A small multi-label audio tagger, trained from scratch.
Model: 1.24M parameters, mfcc input, arch quartznet, norm batchnorm, activation leaky_relu, widths [128, 192, 288].
Training: soap at rate 0.0046, batches of 128.
Data: 15625 training examples, 149.9 epochs.
Rows from block 2, named by matrix and row number. Rows with one number belong to one channel. Each number is 500 + 50 x the weight over the matrix's rms, rounded and kept within 0 to 999. All counts start at 0. Numbers have three digits each.
# convs1: first pointwise conv (model.blocks.2.convs.1.weight, 192x128x1), inputs 0-127
# convs3: second pointwise conv (model.blocks.2.convs.3.weight, 192x192x1, transposed), outputs 0-95
convs1.72:452506450491576517441546557524456467456491595487500520448515497503453456370485494487440456439614480559436471539452526524501474496449489579521514455467537532489467533471479514532490524491497423515477465549531605518537519490467489519508487479548430451475543512459514394443492441405456496567459505498550435537529505425503491541459435554444522507530515451499481475471496503544565482400510
convs1.74:520521491547492549491552573479376572574422523472580517539426542563437566557579478583589541543438490494474567461559493524527530612425467442459558562483474484476464610668465509452426455605389438476463502523544479389524479476535470520482517487518510447510467460495482466528563518440453571525460490443552425550541504447434471480543534506621452429550513432464545607479545471447522451500532
convs1.75:513465536519389521568440475402529472469503398501529456496527454566473495543604594485523490473450559525555585450456583477549437493481437471392531465497541485486492547466451489469506465544429499489530418403580595507497471473439490571490536464513486602504516546469544478531534471456526507557456516591546535435483633499518499456512457443594454532460496432557530473436501578536560407439520
convs1.76:451492459600489489450705518491571510557451465441475525542539511513514503533352484426486481597470491544543503457531555455448521506455477520520483422564482456452496518504468514529527503492576503505435388467554511503496547504442604483535550513402480507560498497489625501486546481461510545439537543517496400456517474467488473538532450429414519480619474433475442523453575494541585530471476
convs1.78:531522503488516572503495473514481534598532498543459593533556537399508502479555518515503483521500484502387502399547495443536439466497450533615475564539495477445550524511382458419441482534524530495540459462500508499482430451455470495477576496542530565636452436436459470518430506514525404461552496423384494527540544544464570458376491549531592490457522532484506499459554530552472521484476
convs1.79:440488473385538494438503432470454413399496520499527472473513511424516543539632523486586492508455522504458515535516381538535441460448480591507570537574539593474452488392401477500544569443491521511509525413482475503559421494518517504467439503582425501548552576512481546549527428472520443522448501554461520600517470441455503456505452503513528582434560508577487552500571529549520497416512
convs1.80:487457460496535519534432461493475501573426507487465487505534423498435526524490559459485526423466483522487529492510564526445438522505473525512534493595376470607508422398541470498426550578305481480473587430480510503451497430541480391536547479530645487499402491531495552522475506608533557508438518539528499426530514538487447462453485406474499517545429504509567533482537522498527541434503
convs1.81:518487466593507441533480428498436528596545547420488536452495552530461521459545522438598478573520502425537499437482500494434369502516460448499526448510508511458493493480481621527519403555630500499607521600594522497591450491434505577573519469531480493421481497645496444516476498534446548447405539538546485460454494463539552487491511448418545468501471497500474429478556490501467534510521
convs1.82:521608567541520448536527526545473503574476490488575537647594470455549519448532503449530555491501506475411498474520494520598500517516497412418474521454513523491399499459423485512529587452489506447421512516483505506573496546630496498592534475581528454462492457546566504479441524430505466518491517486548504403469492525507533479572492533468570466499495469525537453537433463490502509506430
convs1.85:479546470546590531524533474471488517595432592428480566425546552464424539535447454432582488455492505515496440455475550594536453478570540396478496506370450519469458525411567488393474520536506468535418517531446481468507451510496534508505560563450559443505546486455539549474552544412477403488444567484452489514459550449551460516484503482448539492532442457540491492513608489549503533431343
convs1.86:499487479537423451533527510515436558515524466490527555494464494460540438439437507506516467576471443473439463505480403469518426536448465505470498533504553444450567421445493391556535526521637536489475533467450530489488528553526490403478476457559501520459471391507470583523477465552507526441476456532366533548495474515570601451587489487488471509619480479472608465456457455490490435522452
convs1.87:450395465460525446525464499474527506453518495536500503523548462493599537509542628525581533436524584490422531527458609459551454486487386634482520560529612402451519551521529433513576518500546508448542515484513420471511422512481467542459530391492517585490458447405451443637482510485538429519462545497551496549454525586479480537404452460509523483531566574589419389462521412514512438500457
convs1.88:471566511469494475547498543589499460470463426547515565534566400565488505558546487511564482503548517564413521473569497549523478496441428438485543494518524522543534486545571520548552565473483477471513495545517384429511502463516546441558475538463543443516486407514476457482425559425484516453533620513565527495515384517505490466474458360473461512509460471543436470464446503388585504468518
convs1.89:570436500466552573543568521452437587433506424480473512536508556418478534572486487462493447554576568434555555426466461541527597490509547578518502406565547566450506559407458535496479494526563543525404505573521542416451524533505475522524495515529509519429485498483601570493449423440490466500438531554439450446514549555400439489546579480523527466541598452496531622365459476515458475489535
convs1.90:474441476518459510447502546468491522451546451475463570564583471476494541456571399520449513532576513480454529550487462534548536509582505552535442506424493569492348483494522532582528429432475476484468540509500425437540516546524383545567561465545532507526563408454547460448500465560476499537511486493576497473423458470441486524436540471568490451408542503516434422495554493502535468546463
convs1.91:498538558496495626492395479513573504540541425602433488455552447465491458440582516437484480526471440542485548478504514517483471442515512428530569544455576529536560572454539484505547514482474500543452395418537566548495488435479502526550522524444481524496355520499486481488517461486462482570526544558476582550525512518477366411539455565518460500457442437473431464434580509540517479550506
convs1.92:436474527463559521493580555547500548462481483583473395435496456508435501375440477472532515587487522572521527442529587497522513536504441557530360535486549478551489534512489584512596358436536467457538544502397532439509513483456444579518504518526522469579500448478596592508501410436483535566341497515511451483449488506490450451541526430482479474475496439490533514457452501550569527386489
convs1.94:582560502550448543506471461470428498558384452504512501470469486578505554477631437539508494441469518461426469476574503564502437492526547432487518482500462558337492563346435461517560571527514501506459459446596465501476511464515553531475457561507468506559482506536535574489475469480590478530504471521452519448479527502493562396566556492401441516562583460508545462381554548463574411530460
convs1.96:512479505491404503485396504403556522502509515515489454505502469520460585630485507440530568533514534512431453532424542469490475470500549483478445479514593520531443578504514508510509473562553502558479423453494546557540422571526408468537524485516509490504532567548616467528544552471529438513499498440515611538511396649557528512455523559540495432491446588436516494464515461531527483556567
convs1.97:489580485516554555480470520519435439564505513415603518456449496472524445587438481480488537586411490468524497419521496514570557469435461484468439467568500531457593511512433489442442491434574515502536488437483490442544526469432581526447606552494511451520530440466477572549576508408475519484589591531455528611564544497476556487463530533504491457435521498569542487522475576550579543504527
convs1.98:432445564477631604596454435519487558541571505519551464525455496451492475505463504418477524439541431519426463516658531449498552509585446510517552519493476562465472488535449544443572514462613492430461504478515502426435485551496537412526467499442532389473450483548560436443460550634491494468597516570500539529554503533483468561546631569475446460455468500544494580508516480364485514479533
convs1.99:550490579508593457581443508523479566498517578430445508504438480564496542551446493534476503449381385432586523581575498467472528577535520515452516543431414534517566508405583446527464532438520596519566529479505564424482456532567540537469408540511544448485502546477495441504398484524619481356564462539512513481568510503483471528383536479516440532547441468476552504484592502443495400440458
convs1.100:546441517484544539531536480479538541444473515551502550488475513472442538444483545478496512499517503430418455394471485528440561462544503473470443504558477454472584574519547381513465491520547474600498428443472530524482532460523445547455546533556512593507460429627548530573475524500489520489550522515483470513539523495504456450472517491400542468524463461488517434451560603484414580481545
convs1.101:433509560496413454527431490537520439540543442456400494562480533501494528496545541565486545455431474485418496549553595546427444460456556510510538537465461490492517485520469440556523513502489515488547457461544497522423445505448473488452450557464464462486398415533507455528501512445518414499541525551482550478417439512492593499544408447567471484518521448515438532450466458451468447537541
convs1.102:468438573463483437479558545432513503587455417484520597501500539530499477534456464560557479481541477467629551570488564503510560544520502396537497510576537554553491461525577477442427466524501516569487494524480467520547566529404513432401469556470502501477439464543518502606450476535506461543519659477516437564473484434473488450524590512526572544540504508555457515548448515544574409517549
convs1.103:468579463534574474439575509487408445435546446490433524486586449540540534426538463506533518463537484485423412519479508391477439442538473474436460519506454511413473448510441461471441524514496473468468429476512534504505486423533538499530451483397418468490452562471600555497499507449450496450518544492465440458536599540458492508509481481431473557415513478530497440569429544480479478490478
convs1.104:539485556472497524516492487458428419439461535520559483571515562414505477460452534469402357526474521487492582485489541476537520530548510557490463420560452557457583536604512530455453516443514567503480469464610536512437517518532534515499402491514484451471517419595475445568520516440534564442597493504546486437461524524521444553580498458439448597475475496554441505580459483517487456528522
convs1.105:513549532483487487447515502467495515499539458500461483539516504516552472571513492490525489504491466511492497514401547523588541459484553539481532559475495467562576483600460496526394387540494430558451539506416466509503534498504461584501459489503643503545502518492470478542528474480660471503467512563455522483535510478476459415501500243649503489414498388439536473552384537416455495520515
convs1.106:519549508449502476537502406444472556585519464621477593512390421499534485456536583454487550503507437520528447479493507431580430477489521534477546411471469552525555409544568399460425499498547497464489459534435477474478497504491532392522521527421463565484513555616571568500479448522495487504473524518443408473540490550460437559605569592438502558496478529514563609550499595472462585389439
convs1.107:475464438551543469448525534508466519540410558494520336493530474543453467460523501488474534548434511505490508477506478576513425458564474450456514510431498566447453571483453451478519542524497469439544461571572378458516500490509525521491429466488573541545513453537529464458476493443455432498421504508599424477428432461463556528468437550472510444472496585522499463531566456425452463461544
convs1.108:471520464397505473457460504514517479518486400519452444485491509520512603467536516629567509462428576501473515442426620436507431464543503359417518515469563529501418520424496544457505500501433503533556456551458528539473507497462455519587459655395538408517429461469500541458418489492536521529476522592446526486633526583480509457551505436494473541484538502529519450468387415444524461447496
convs1.109:522518453561452501527489504397477516505415467501463520543549535478422400552418566461549524549540490490559496501491497548461517564483443535448574478521577446398515525461481416513449461484523494558462513472521476459527454462398544532491503498567556495438395408448552510578485551419593528525426538572523405479487437542584470516582506463578519547512504559448438462502474489589419476453414
convs1.111:503506443579449554512502414509498518460538591515511562523488544410463457566505473500510579514543573532491474457470501506591350529532433510434526427493412549482547516442423488558478502521523454461551495475466443426412476503523519511549591629336494499424518571456549513503549469519508404530470493466475493517562476526481512597478469570436523499486501502557593497461538434605492443477467
convs1.112:412522579578429539456486484372483513592463480551513556548476523431566457475528533552519479531452578440407439459510520444504556560454509471523593542560503425526469500568418459519475535479514495538424408508655515461518487549609460511416495515456452467496449502517514563503441453615503464510468479502470504482586596435556461482557480556513487532526475410551579554574458508545434528540536
convs1.113:496476529505576459430598419510519536527513512560570524475452464458489587483460471500563643496515551482489430497492565587451543423512463523477465533511473505586527592566489509462457543551499396566530612408550474473526451529526489593549496527495477521458551456484524498542518452555564490434459475512492409500492455489486511489508591508444457399496517428532506475516540553507484521528493
convs1.114:493591503489534465448434437502522485466495542475538470497384589387435580484547520459592546471467528487440586641512508490506440581478478493480545582548489502549510475576335471477484531480545493567508463426474526526495417497513598525464553479487492529461556475485574544440552547486474420480607489526461621511554560481516501534492522556495546459486547488537492441509486587541444581548507
convs1.115:460459435633390520492659493398519471374535436449559512559457499511483554532479439418517546521550559547595509502548499560483567477458480410485503473476490515491491561462448507504560475508413441415497507472519454495562591440480471461530518472526571471543413507463618531493405512505534553530513539494549396404542493486516436482539470502510584523484570553485440505488578547469510503485604
convs1.117:484589501526390438490469516422501560520502506513490500519461562570447544563617540497446497533510465507520461560521481466425466532498489535500452483495506521540454508517530528537541495425499420626503409383547506515409503495513527471504485402544571504413568564424433508483512531519523431448591464553507459566535548509400445553486467549568557508565551406624525505451522487447537508490633
convs1.119:440527523547463404497535481586464377580533574477406491548559567539446387442445490472599570460482451534524457468537545444510460541494499486492482429456535508460448402480483430557614451426471549533463524483564470563564500474514551438486453497528561419533518451425483455490502387426389457491396537537491481508553587497390458465519436486491589482516505548491469426510463488561490473486511
convs1.120:448423428483484473555524571585615492493503614469436525513467523518544507482410508548494497507537512543504515457477564480465477486424455599428564505532522491486487523548477523496529459538507615579406457425515507495449492532470556566485502574511476475494526513607504431502500489447517483522470561444504629541485545452529569607375480458482520470483426506489509503532524523474587448562479
convs1.121:419561495475483542510503438613510479510518541549515512433504480459479594469497465529511436483529459502454509495521506474503514415511511550500521527500523473520551487475423412405466513556544421544486459440509587522552346451474504417388526425526519523428526519570606395612549546462529452454514557557553519525446463550543442474487436518514497408374440488511583457442561521498424403493491
convs1.122:463461458453585508631506417576556501491523596528494483554555390511432469534482463566486565539608503537574561511523470462465420479567458480506481448533499494535581554526517536453450515531466510520462431376527408574426592502487449574439441523419397525485488473509531570504468439467458545458499493482525508506595528530397436537542412472529458407498453477496624473542444553495486496477503
convs1.123:496510538537496524485501502425506540510443526541503458533580523574569596526515549625507493497488422487420491490567538560539496403536478570505507498565441543507423465643448415550543528502502351455613442512481451503529425565480402438544429525558454471548527471561544399451525534477445493573508483523561503453470468534513515446476477458488566455414500536566560570527411484508546500496530
convs1.124:577415456495494499527470464507490521557391554495475338526441488446508430471556564516506495391492486499503556541548545520510508578552464612602514404524567432405406538527427493504470478566498555476530542432523528539391458496566502417552544441486447493432497502510525499577466487536521478479507571435623518522490564450507483483508488550546462466530509623577439439497553538463419513563636
convs1.125:569464498551511519506445470499332461531587498487479578516519514468458463485488487516506460471498505631527528433605507537503514487476550543501517445485493486532512515561510508538524518447450475554496533508550474506523479468519476553537551481504494587479439506543579514534546453579464625333519456526467518443472514561562445499503515607519470600558498453633458513509549504505493516450499
convs1.127:441543563541450572492542540556520468462512512586510490531525445452469579574598520389522512456490558504478399381477495539524425549501537600537504516409432538535411392511566392452508524436545423534625574485496479454436470452521492586530557554482535453465448492517580475502427453543580542538511467460393508505501596431518482459443566481472579482457550530472506515471530441551524549375500
convs1.129:416537521495519503434534459539437433420579398494495519479458468641578518558468490447490578564520482515459470483497586482547540460493450524584545550533563484523539511562505546411550461495412412479514459552459526509471401457593515504491496545516504542601488460520499511536393508497477457489405539447487476491501417495512515495560480511498500532522520453636426469513486466549648533563491
convs1.130:484526582564441460527445506459484495501477387456605497581487571536567498537434511496542492456461505492414489488511544488650561506431426469503517501460556455470503477488465530536509523428621526449599463469459607418388507546497430476585544499502509440474602566393582442455435557447469464544543517521606528378494520498441632478481548506447583508533596464552427511627549594580533480504631
convs1.131:562563461536449553503477544521477598575402602512543563526482476490494497473540463434544456403433637498519569487493515610566589500469555459479440505536436545529505575405531431508515530493541522459528502538417559516540459428536601460496358471508485587552562490562496593484507534520393494564514465552452433524502485547440487517549570566515496582481562494494530473575483473612516438429410
convs1.134:494542564424493503492517508623455477459444556563463484525479473524397491489468561562526482532494517500530548518474557468591502541451387561561549476509486478435538448497546569488466408577448611487535560454519539603508564510490536535432550583504538472423541532491460477409466404528426567585460543474486461436545455490496622476572443577434535460530529465547458451460486340505521483487491
convs1.135:500506563460533499499433396499425505426548421528528514422425529439523531462557450526568487463514592522475497456481545557528545494458516464466595499528447487508505519560549528590555527469478496574571403552506523460466487562540463498527449557432560498539538343505581466468527448480503534519493514479487547466458586374484532493418450564473463434483448486520434468447429509559587474422448
convs1.136:555505496538468516540398495397492553528440506473442550579483476453427444501530508439536521483538483501443486568456420565483491491579537495491456567502531514439494535530467525429440364424542476516502436569481512472402502450463500563560501463576482519461449473510555514528531506504505511578472542550534573516510463558512505493523445521563509506459539602439439452533565572503441449524487
convs1.137:448444469550537503490468517443534385544490551487458434503484433473574488389511493539519533456505536456562443501473562420522509583463532550496555487628444526474489533602518515476532423556508597500478444485525412548520561428496480509478425509485437578485483469494509518567471422453487505557533519520591428550562575535541436525504569434558472527496465615526559528504510561489521497457567
convs1.139:539468528483544516460524500496471535480454462407594545507550669517552522457463563566533580551494513510522415443531455448592437391566505642478445390408561524476403526471512344505541483514477505539571556483559558458501521506542508523587481510511517510454435463519479435413481588446470489423599515557465514519520477409528397574388468511534549509481505524503446442462529525441455523596459
convs1.140:387444454590484539554545474505496457600532573519426506483458438512550451550464517441460609399563476492485443528457624402511547589504570526487529482497441515495385517547488570525486460564460434476449465510472435525456516418469469587605488433357567435497499540406475503515484519532499588468441436580483454509480617522492524535502495522468484493555489533525531459549527531496486483564477
convs1.141:604447561426566523554524566445444535524584502491490527553432569478488503520540569555484586523480465499484483456595480518499494482501530592485498433382614498468439458504480544586456440565456537545447620535496487513484453491399528445631475468536486559481461442492482513581431428517499494512564464461499466528436455538566490507581438469565485426529518469472580531548573572452499576440562
convs1.142:454568472543552514487500430410527448477547551451512483562455386491477443457532512522518473447531591457554472514590570448431433536526509442470449560466541501512471503521518450495524396489568467469542485507480427373515440489582463518535581492395543430656506548516552518518557382484459467501578583450606471448519583546401464545525512512493545415429531490499517457571563456470526540502534
convs1.143:523574611509422504482451539536485478474518541529440470472489531515537556549421527418531489468510546508551481513549495534443411462545492488463589530496511552488556532522544443522504499522527505513409472461570420470422523452550446521531506545603454545547557555543511485440487552428470603523506538416486517442589467602387438490568419456473483429550503506517513540435493525447493415572566
convs1.144:534565513443489541473374485450418522427557496548502481546497389567576522507506383498505551545526426558374503431547454421488479530512559462583501502518593539499466450446512502559463511533483518524465413484526524499499522505529496544491455485495575539524477585633465526545413516556587542484486470538496505499584487445462416559470542489587482501524426373542476512520575490450543417573518
convs3.72:501356423506478536553526564439456450539515465396454498462544509448535432487496434476495470541411524520497382568589479418435517440554530442472356484462464480380487473496398433550474478435479559530482548420509470438425511499461435459493466422552475534503462538512506416524465464388448577459
convs3.74:520494461569554481468534447481525490432550538474498475466476474529550484556409482517478485472535500458508568479520498562580494606412483543492464436428520471432451521460532522436513444469541475452459513575472438508556529434542482469434464440484471485462454513517536561485465422524520543501
convs3.75:604520408471489517420496532521447521636443494499458474472466429484510531539545494499505533537541434519516439547463517476524416491493515465505517574470464522482521570561485500489489487479560603510569465496519580534559498501504448529600502492499505513637517459468542445482464569546495528490
convs3.76:534470521546505474487472511472485535519475484458579486460561518505554600494475430520614485527538439485484392552544562441513462554563517535458469523531488542443542607529524446628475480493560505419532452515493520544405658537514530462450488531587559541567488611506605420492510438557551490475
convs3.78:475546483571477484453462475525573496506472564552503477576510479468533497529525533423446463524490594568523440546528475605560608483482450485474551565483542441480528532433547512477484510514534468480486418534453645447467436485502455531477466476428438484520539515375518553466572502565521487511
convs3.79:544483498578419473540437597487474462520476532498519576446441509527446488514502495498544495460441546541481442505446619491507615563385438498552498466537444500467542431554441495484578597452505428437509539451422519562504570441533502463551484437504500538522438527544480542518416500541447424456
convs3.80:506563502583498533496545516606475558502434439563513407495574494511539456540472590517477553447522485406513480388552629523475534467444492588430485446535563511510607464601382471447512499469493527451483420564430475525557588467546430492501566497503520473458584457526464544506547461497595478503
convs3.81:535422531420507515549451539528581529491537536511470535534490533535473400574465441454417435421471540465486457405524492511447518466497502499421533466515588426510500467452458499501494477502394464387553513475493498485513460503534551527526541545529479498470468549536458561459512480460459483566
convs3.82:445551490545507457543541471499604524470411540482447434461465571429507551503510482521449500558477500552531541541607461533572471593497480543529491437489423520436540460427500532468550520480588447459488537537448475543444575507431505474445581427507548506532480459575505458533522577472442446500
convs3.85:464528496495566426507464538451570436525507486525547497501341532549433463431514490508472441533508503477514442545443512469563495551452445446507475449483541467463569470503535420459378374545526502498437461484452503431438472434408484548534450456531539427463395552513452365483437514496505526484
convs3.86:450447426451445468434470515516560501426431466545439484401468374472495454437476478428443533452468511446558446507399426521544487455511542455395562440519420445392537462469593476510414516414526514551499398449461479494449588516558464399483413515447486420449565476439489545470472493491424405499
convs3.87:458600520500465518471637526444461539478386528563584417448394523544509460551498442510597432517512475525501571391448565472531442472510500508412572535553517457498542503531480625531504594439578524502531510468469461529516530408520453522574587516571546487480576463452499545553558544507493509516
convs3.88:529482513562582516564627605507461483512429536544464518522583459544513492521402574497571540500516500480537476531533472532424476479534490470599569562473526603535627480503537529564556458512515465456493483555495551512609503505489521525462642591458474486515479544520437534512467528565555598550
convs3.89:469539556527408480496444452524471562483465456544538536465504509576473439511448454516510506528519515496487553421436476535513481578576453540466470464463604539517465521511536439509441485512412505546535555405447416524441519474543543486604526487521433537596542471461532489576392505469531472580
convs3.90:487487563479425513553555597458463523450512507464523539551500568468531583434495538491433504582514467559527460509455437436566545447497520530441596508568443474558521478360536498518420485526420528436528452498484461517501443616549432491552498495529489568439373417442410550386452504457578538447
convs3.91:528426545409534449478463457428513482483427472472557445540449478457545439475452479492483546310552516625480523526546502423444551559460524503530439580442431502493428486514482521420553576494563543508453481428477435467510513533524528434674554476395562527574402501457584489475495421498456532504
convs3.92:436482438560443572469460495492460546514547471503435502478517449511431576473626458455555451516571433473461490507545522523530507483481544421423477577435537534417521483567518524488623492473433522558467459527544533545524509505572430419547572472480468455505568492474501501401479558525488508437
convs3.94:412566498562489531597454463551548487509476508409577528570445466545502563538511482485404558437541462589503554557501495552527451473472549466505509476433557499530518594572482517510535554584473462480511521562503542523460460449513520549553531478488537448437559441529502552423544382475522502522
convs3.96:526487443463433445532517570532500493530535550571540495473584526372444460446446499552459546550458433501489442512524469450446548503441464506539566533453417446516548579502516422472470521481490516463463510481514544528502510563583513501512468529608558538484479448476444436551488508461497588503
convs3.97:403478486452467456506528502443562473597478503426507572502450442593450494540488474568496589625366460510445372484492486507508475456441471520473445503480495549477488518413524452507524514546440453473568457443460505449497447481469417421505557486514436486505362584429463511577509522402535574562
convs3.98:448544488525535479593561491630552547442555531510616474526423547407502568524465509538525479542552515417499509521566426440478520449520505489560620528527453533593522501496557614527475529540507440524562534485494410557560569492470530482510549484518539547543483554508549533609578516535595472545
convs3.99:536464566451546514551563556575574586462396509459595504548490471421535483621386514482459505486582617493483561489505522425467459523538577465518553445516476519512504523578469544533538552430508546467445487508415481534494503473456491526467486465520446445455509453483503477609506480509496539569
convs3.100:466508471603458509539502473489483567530571457398486551551574419426462472543528501489495437487510541505521549459554557517443464526515545487541498503572487439469577531520381599481521506626509421505523502541466559454508469566442527408526413500438507542549490543485469520551570635462475498417
convs3.101:599525492506535527541487561446560513415515457621512520585458617457481507553492545448546557471522570498530494414532568517497575472504527470481561524503648549499548517482536490404484541549547541454485469481560555522470469475503576429508499553498556436523511488615471495529434550539558549561
convs3.102:486446513523602405421458478564498479531521484548619545468392521448468580589423522441530502445469498441485443433452494465501526511479497470576512460418535587496515512414571506508439461445413511533518477572435577588603367432533507538453575491446465499428507414496504578485515507492467474484
convs3.103:554478533424537589587528396523473412409474499386498470493468511503416521423499488444462485526445565389566530456490511506466471425457479444426530488440471586379442561518559517527513438439484473572489435546482494540497416474542486512535536482475538516485517365503584494524455465478550445472
convs3.104:512452584529455446526410510502514433450446423435474481483488471540411419526430540506477432486433512470486509473439449554452585560392390490491435488508421431575470427480401513434504497434527417615471516464480467553459489491487493425530525538491399454516420476501471460448451480542565501478
convs3.105:535421499547453453505461550476513495477545439469460472536497431434507455417565483502434519573476507562477472493485431508556486504511464501467430536550446491521480520404502489406467472461500431447538528485456480529557554500563501481567477533535533422522432490526478576460362502527486508517
convs3.106:444566535614530448394464514433487456379470481442545535496477467466491534415457391424522488473522383470378418523514525435429486447448421470508533446469496567472464506577400536462515572391501573446484471584499576540469488568453437453386574450424487521487567544480479423474492570511541478462
convs3.107:580524500520532499480576497616541470539523488476462558464480635446469534447451640511536480497526496531537546486481495504417555589450526499540489485558539498533483592580457457528521495484580482498479618528519406463519459535498460535513487465501485496576550430546514629523409505529424459527
convs3.108:523500490636608467476575436580496555583533540599527575545535413441546499376494439568498433486515464466497409425466492496407539410478476528529523542409421482431571513462498548484452441456542490496579508476453459545434443511439464457563438466415517372522530489503523474538478482486475550509
convs3.109:463624484554529492532485400484547453473471562458383362447512433492489450560554502514372612450608540533451502546447447498593391520479506528551471525524438497511387546427557579484525479501409451530499495419492535519541463524466512483459519463594550496489541528491524558446403444469499440487
convs3.111:466431440526485610507456451494422489406492523525413571456363446542470478475579521490555500531499509558484471460559471510437469508533508551487544577529565396488588444438472515511438406583360541529417487549504425414434494563485552444545499458547414492473584483546534526497480442560429485492
convs3.112:553497580543566444554604542499556565431365482523454484562461492422443549481571472482392450522491523450452478478413593522547623494375476526491555461449534468420510465469548464556490532548538485466515381426518501521457586481488584513566460488552456448459586507505413493424592475419502494490
convs3.113:436546503375501474468507533530490467489563533454513535490414422502487523493558490460567571551517440551500504429457473458455496516554393505460517515531441459497537447478421520492540498428448463473514476468402481540526519542583464518543578594539412501451482513423494537535618475475535479508
convs3.114:509560495564513466550481472520495495503541513504537513502497457525511481544487610511585548492499551475592582487553551506531564514510531470496487532488507475565491517581573498411505513448575519553583392546601535479572454546533581577503460481525418472539513490464506507572535517547517483511
convs3.115:528443549483589530555478515559417544436380525457529507548506500480523506476529436551575532440475534487527503454631496425515505504459474470502584518516434524530479545425409477608406472412420505462593475496516482512449539560465504471426491573490521465507486459507542511446385538498477620525
convs3.117:535485466543502511524347525506466553560558416531485524493534419554446528531512498463516592489487494460460541559504445488473586553450523400506446534497466547510526550459449471418588507507491596524608408483511547465570466555379532404514560389534555454571576478516441468449491469506458532496
convs3.119:478506570495569408446533432621551470486449589535524532559500464493463455509418519391502460485519537529529504496520422519514468509517545454474426600533534479480509529526558551522508499488428444518457508432533441659484521526399468604427478483629488480512523374507471522517562496490570498513
convs3.120:480489490534521462482514486480452529395437514480490467511485473499559533470579522524463485415460523547521481461588536508467541522525463446441490487476424495463486448483521550404399495436404453510534458517537564557652558484534498540580470514561517488459524505504417437477488447469509474428
convs3.121:408515576506452507536484531501549467532528466545507545509496514513509593462485548545415589513505564444589489564478527523515449489483489545519379444557554461516570446482397542540522537548534470540452559445571494502477485535503449506510614485306424470448490477562541435473509487498514516483
convs3.122:512484387542503607532489549529443536462493535462485529524437562420535488497507547539548426455286485539514463542492553539444523546500460508554557552529507588408621417544429525435437520630473479501595528535510536467467592452450492433430553482541565572439499455553523510538495565567541566536
convs3.123:537477511450499411473531456495616477496507615521503516468492517420524456527545575452524529483609623365510399485464562427396500492468525507511468498486476534476479525608444430481509449483519509528522510453433481514522398446419495576485521418478498458527505492508594501495515426652480450508
convs3.124:483615466492582476626462446524460553537489394588350514502440590556485440402495474644542432488552466531521649495547548492508605488538453502596544394580440458456496496488468493499465425493468557514455492490602529380517468493533473543570473470545575473462434480531558377433495538554573624506
convs3.125:449498487548451420527469439453472503513456455554426467508420486450486494512520492417507584503516423437483467500486461584506486454393389432492481457492559465474558483577554539497571436543350468478499425469487517515515603456527517518480412526475478515411454520385408429331427491522457448462
convs3.127:448508501490443473535444451489532584470521524404487498517494489517514402485406518542529530600486497420487564546525450366424534597417516510542481432407495539513482458481533584529548513493494540541574420517481508540517553523459522515493578469496552473451535530467509437460451448500537584439
convs3.129:499467577527547539485510526560513540431426529557488537511473558483464551525524441558547396383433518509483465513470512517556471474464481526547486472500501508422515412601462581487616510487488462434501460584465507526509508518540445504569527468469548482454477565562472514473411449558443503480
convs3.130:518565465391524561582528564507525435478498502551577543452470464358482517560503582475529579504578503498462517506504532501534498469457562579508470467460511397483563478522565405601537550514561596471495559549501529503464520637531478477533503548603456506458555643505529550571491503490522435579
convs3.131:543416484495567441484475527366510512419497585437462553490522508507494431534483525537481468476534492454571552485518397446539551500512393430469420526473459505486419494529472557559402534493527525488596507436579489522525455446423516560496578454507518553558527511536507437515453445449583477497
convs3.134:474517523538534527447488565593513523481484582522509454540580523559539483490487541456581561486540466443522468400459406380436571487518390516504576387399447461585545500548443473458607485463577485422417484545575470465499547387588519421536465502504547532508477474544446411459500562456457504535
convs3.135:441534430538456535515417517468398490497482506497437473563463531526548451485365405545468508556471475459454509556467517453384490448378470545553508514493541482447501497539448417510477542464572485483470461509577554498525524545431398476577523472452435548500495476471488458534529502565562418449
convs3.136:551503496526531452459542554456499395497542462487429502526509436487386531411437503533544506551499493590511471535511505512483463520491479563528410502533546532491458405522438434509557556480458488504497465636550550557534477452469567536527465457546508580497529423581465475428462492557495553482
convs3.137:508461482554533483510546489561484557454478478492507464551487427436467440454614464582490437600482541504458489500567459445548562487545565527505409543464412533436545435487522413442480501610491467490561562566505514527597465523510482528522469468484514484539444422536487447659456574515545472479
convs3.139:587469575478444534451433522506498514659476403521516494529511440551560503586532540405476472485481408504534459478456438500551495488572532516506437550528465505388480374540511579473432484401457526498523531521462464448460556462541589572667509524536446502495512549549523581512529459467497434424
convs3.140:474458484552548526494424466561506532514543431510403494511520537496400546490516471406592481534454487529514491390444500530476506448462477580454427563506491495514469537557518472471430575426456502476504479439563503519461552450431562430431444518569497393448634427512441497494618531495483471558
convs3.141:547537438545332482576540528542563529495480590464480524341533605512484445477623503478507542501494496532501518527495403465490624564436523435464409529529506437395519514531443440438492507518518492570498456454580485469413503477514520500564523470500519522498551525435451458545486481411439458579
convs3.142:532507509488462469534424456517501454479533599463529494516506513373494507471499520449556585489409447488540470460437438448479410517500469476474593519514531529569453534596458445542514508501475477501406587470472481510535554457446446459480503498498493493524563534503554511488597361506634505507
convs3.143:511423526460530577411485480524392599547504451531450399484401442531458448544398478419520523516473485436433504545461492481499498528532608464504504485468457517480484539477408461473559510462437617584536546516423506449511504530484483447614512534476487428493546500505410448545439478497480549572
convs3.144:431491577428612544448447473526428490437486536533537553403500583580556665607574480517529427527492531569526571492555555500464405483464511482454502470499491546525413591517469464455450357440523512437513570480576518542411592494530426570567473501607454586513497513568462469580520441426548492440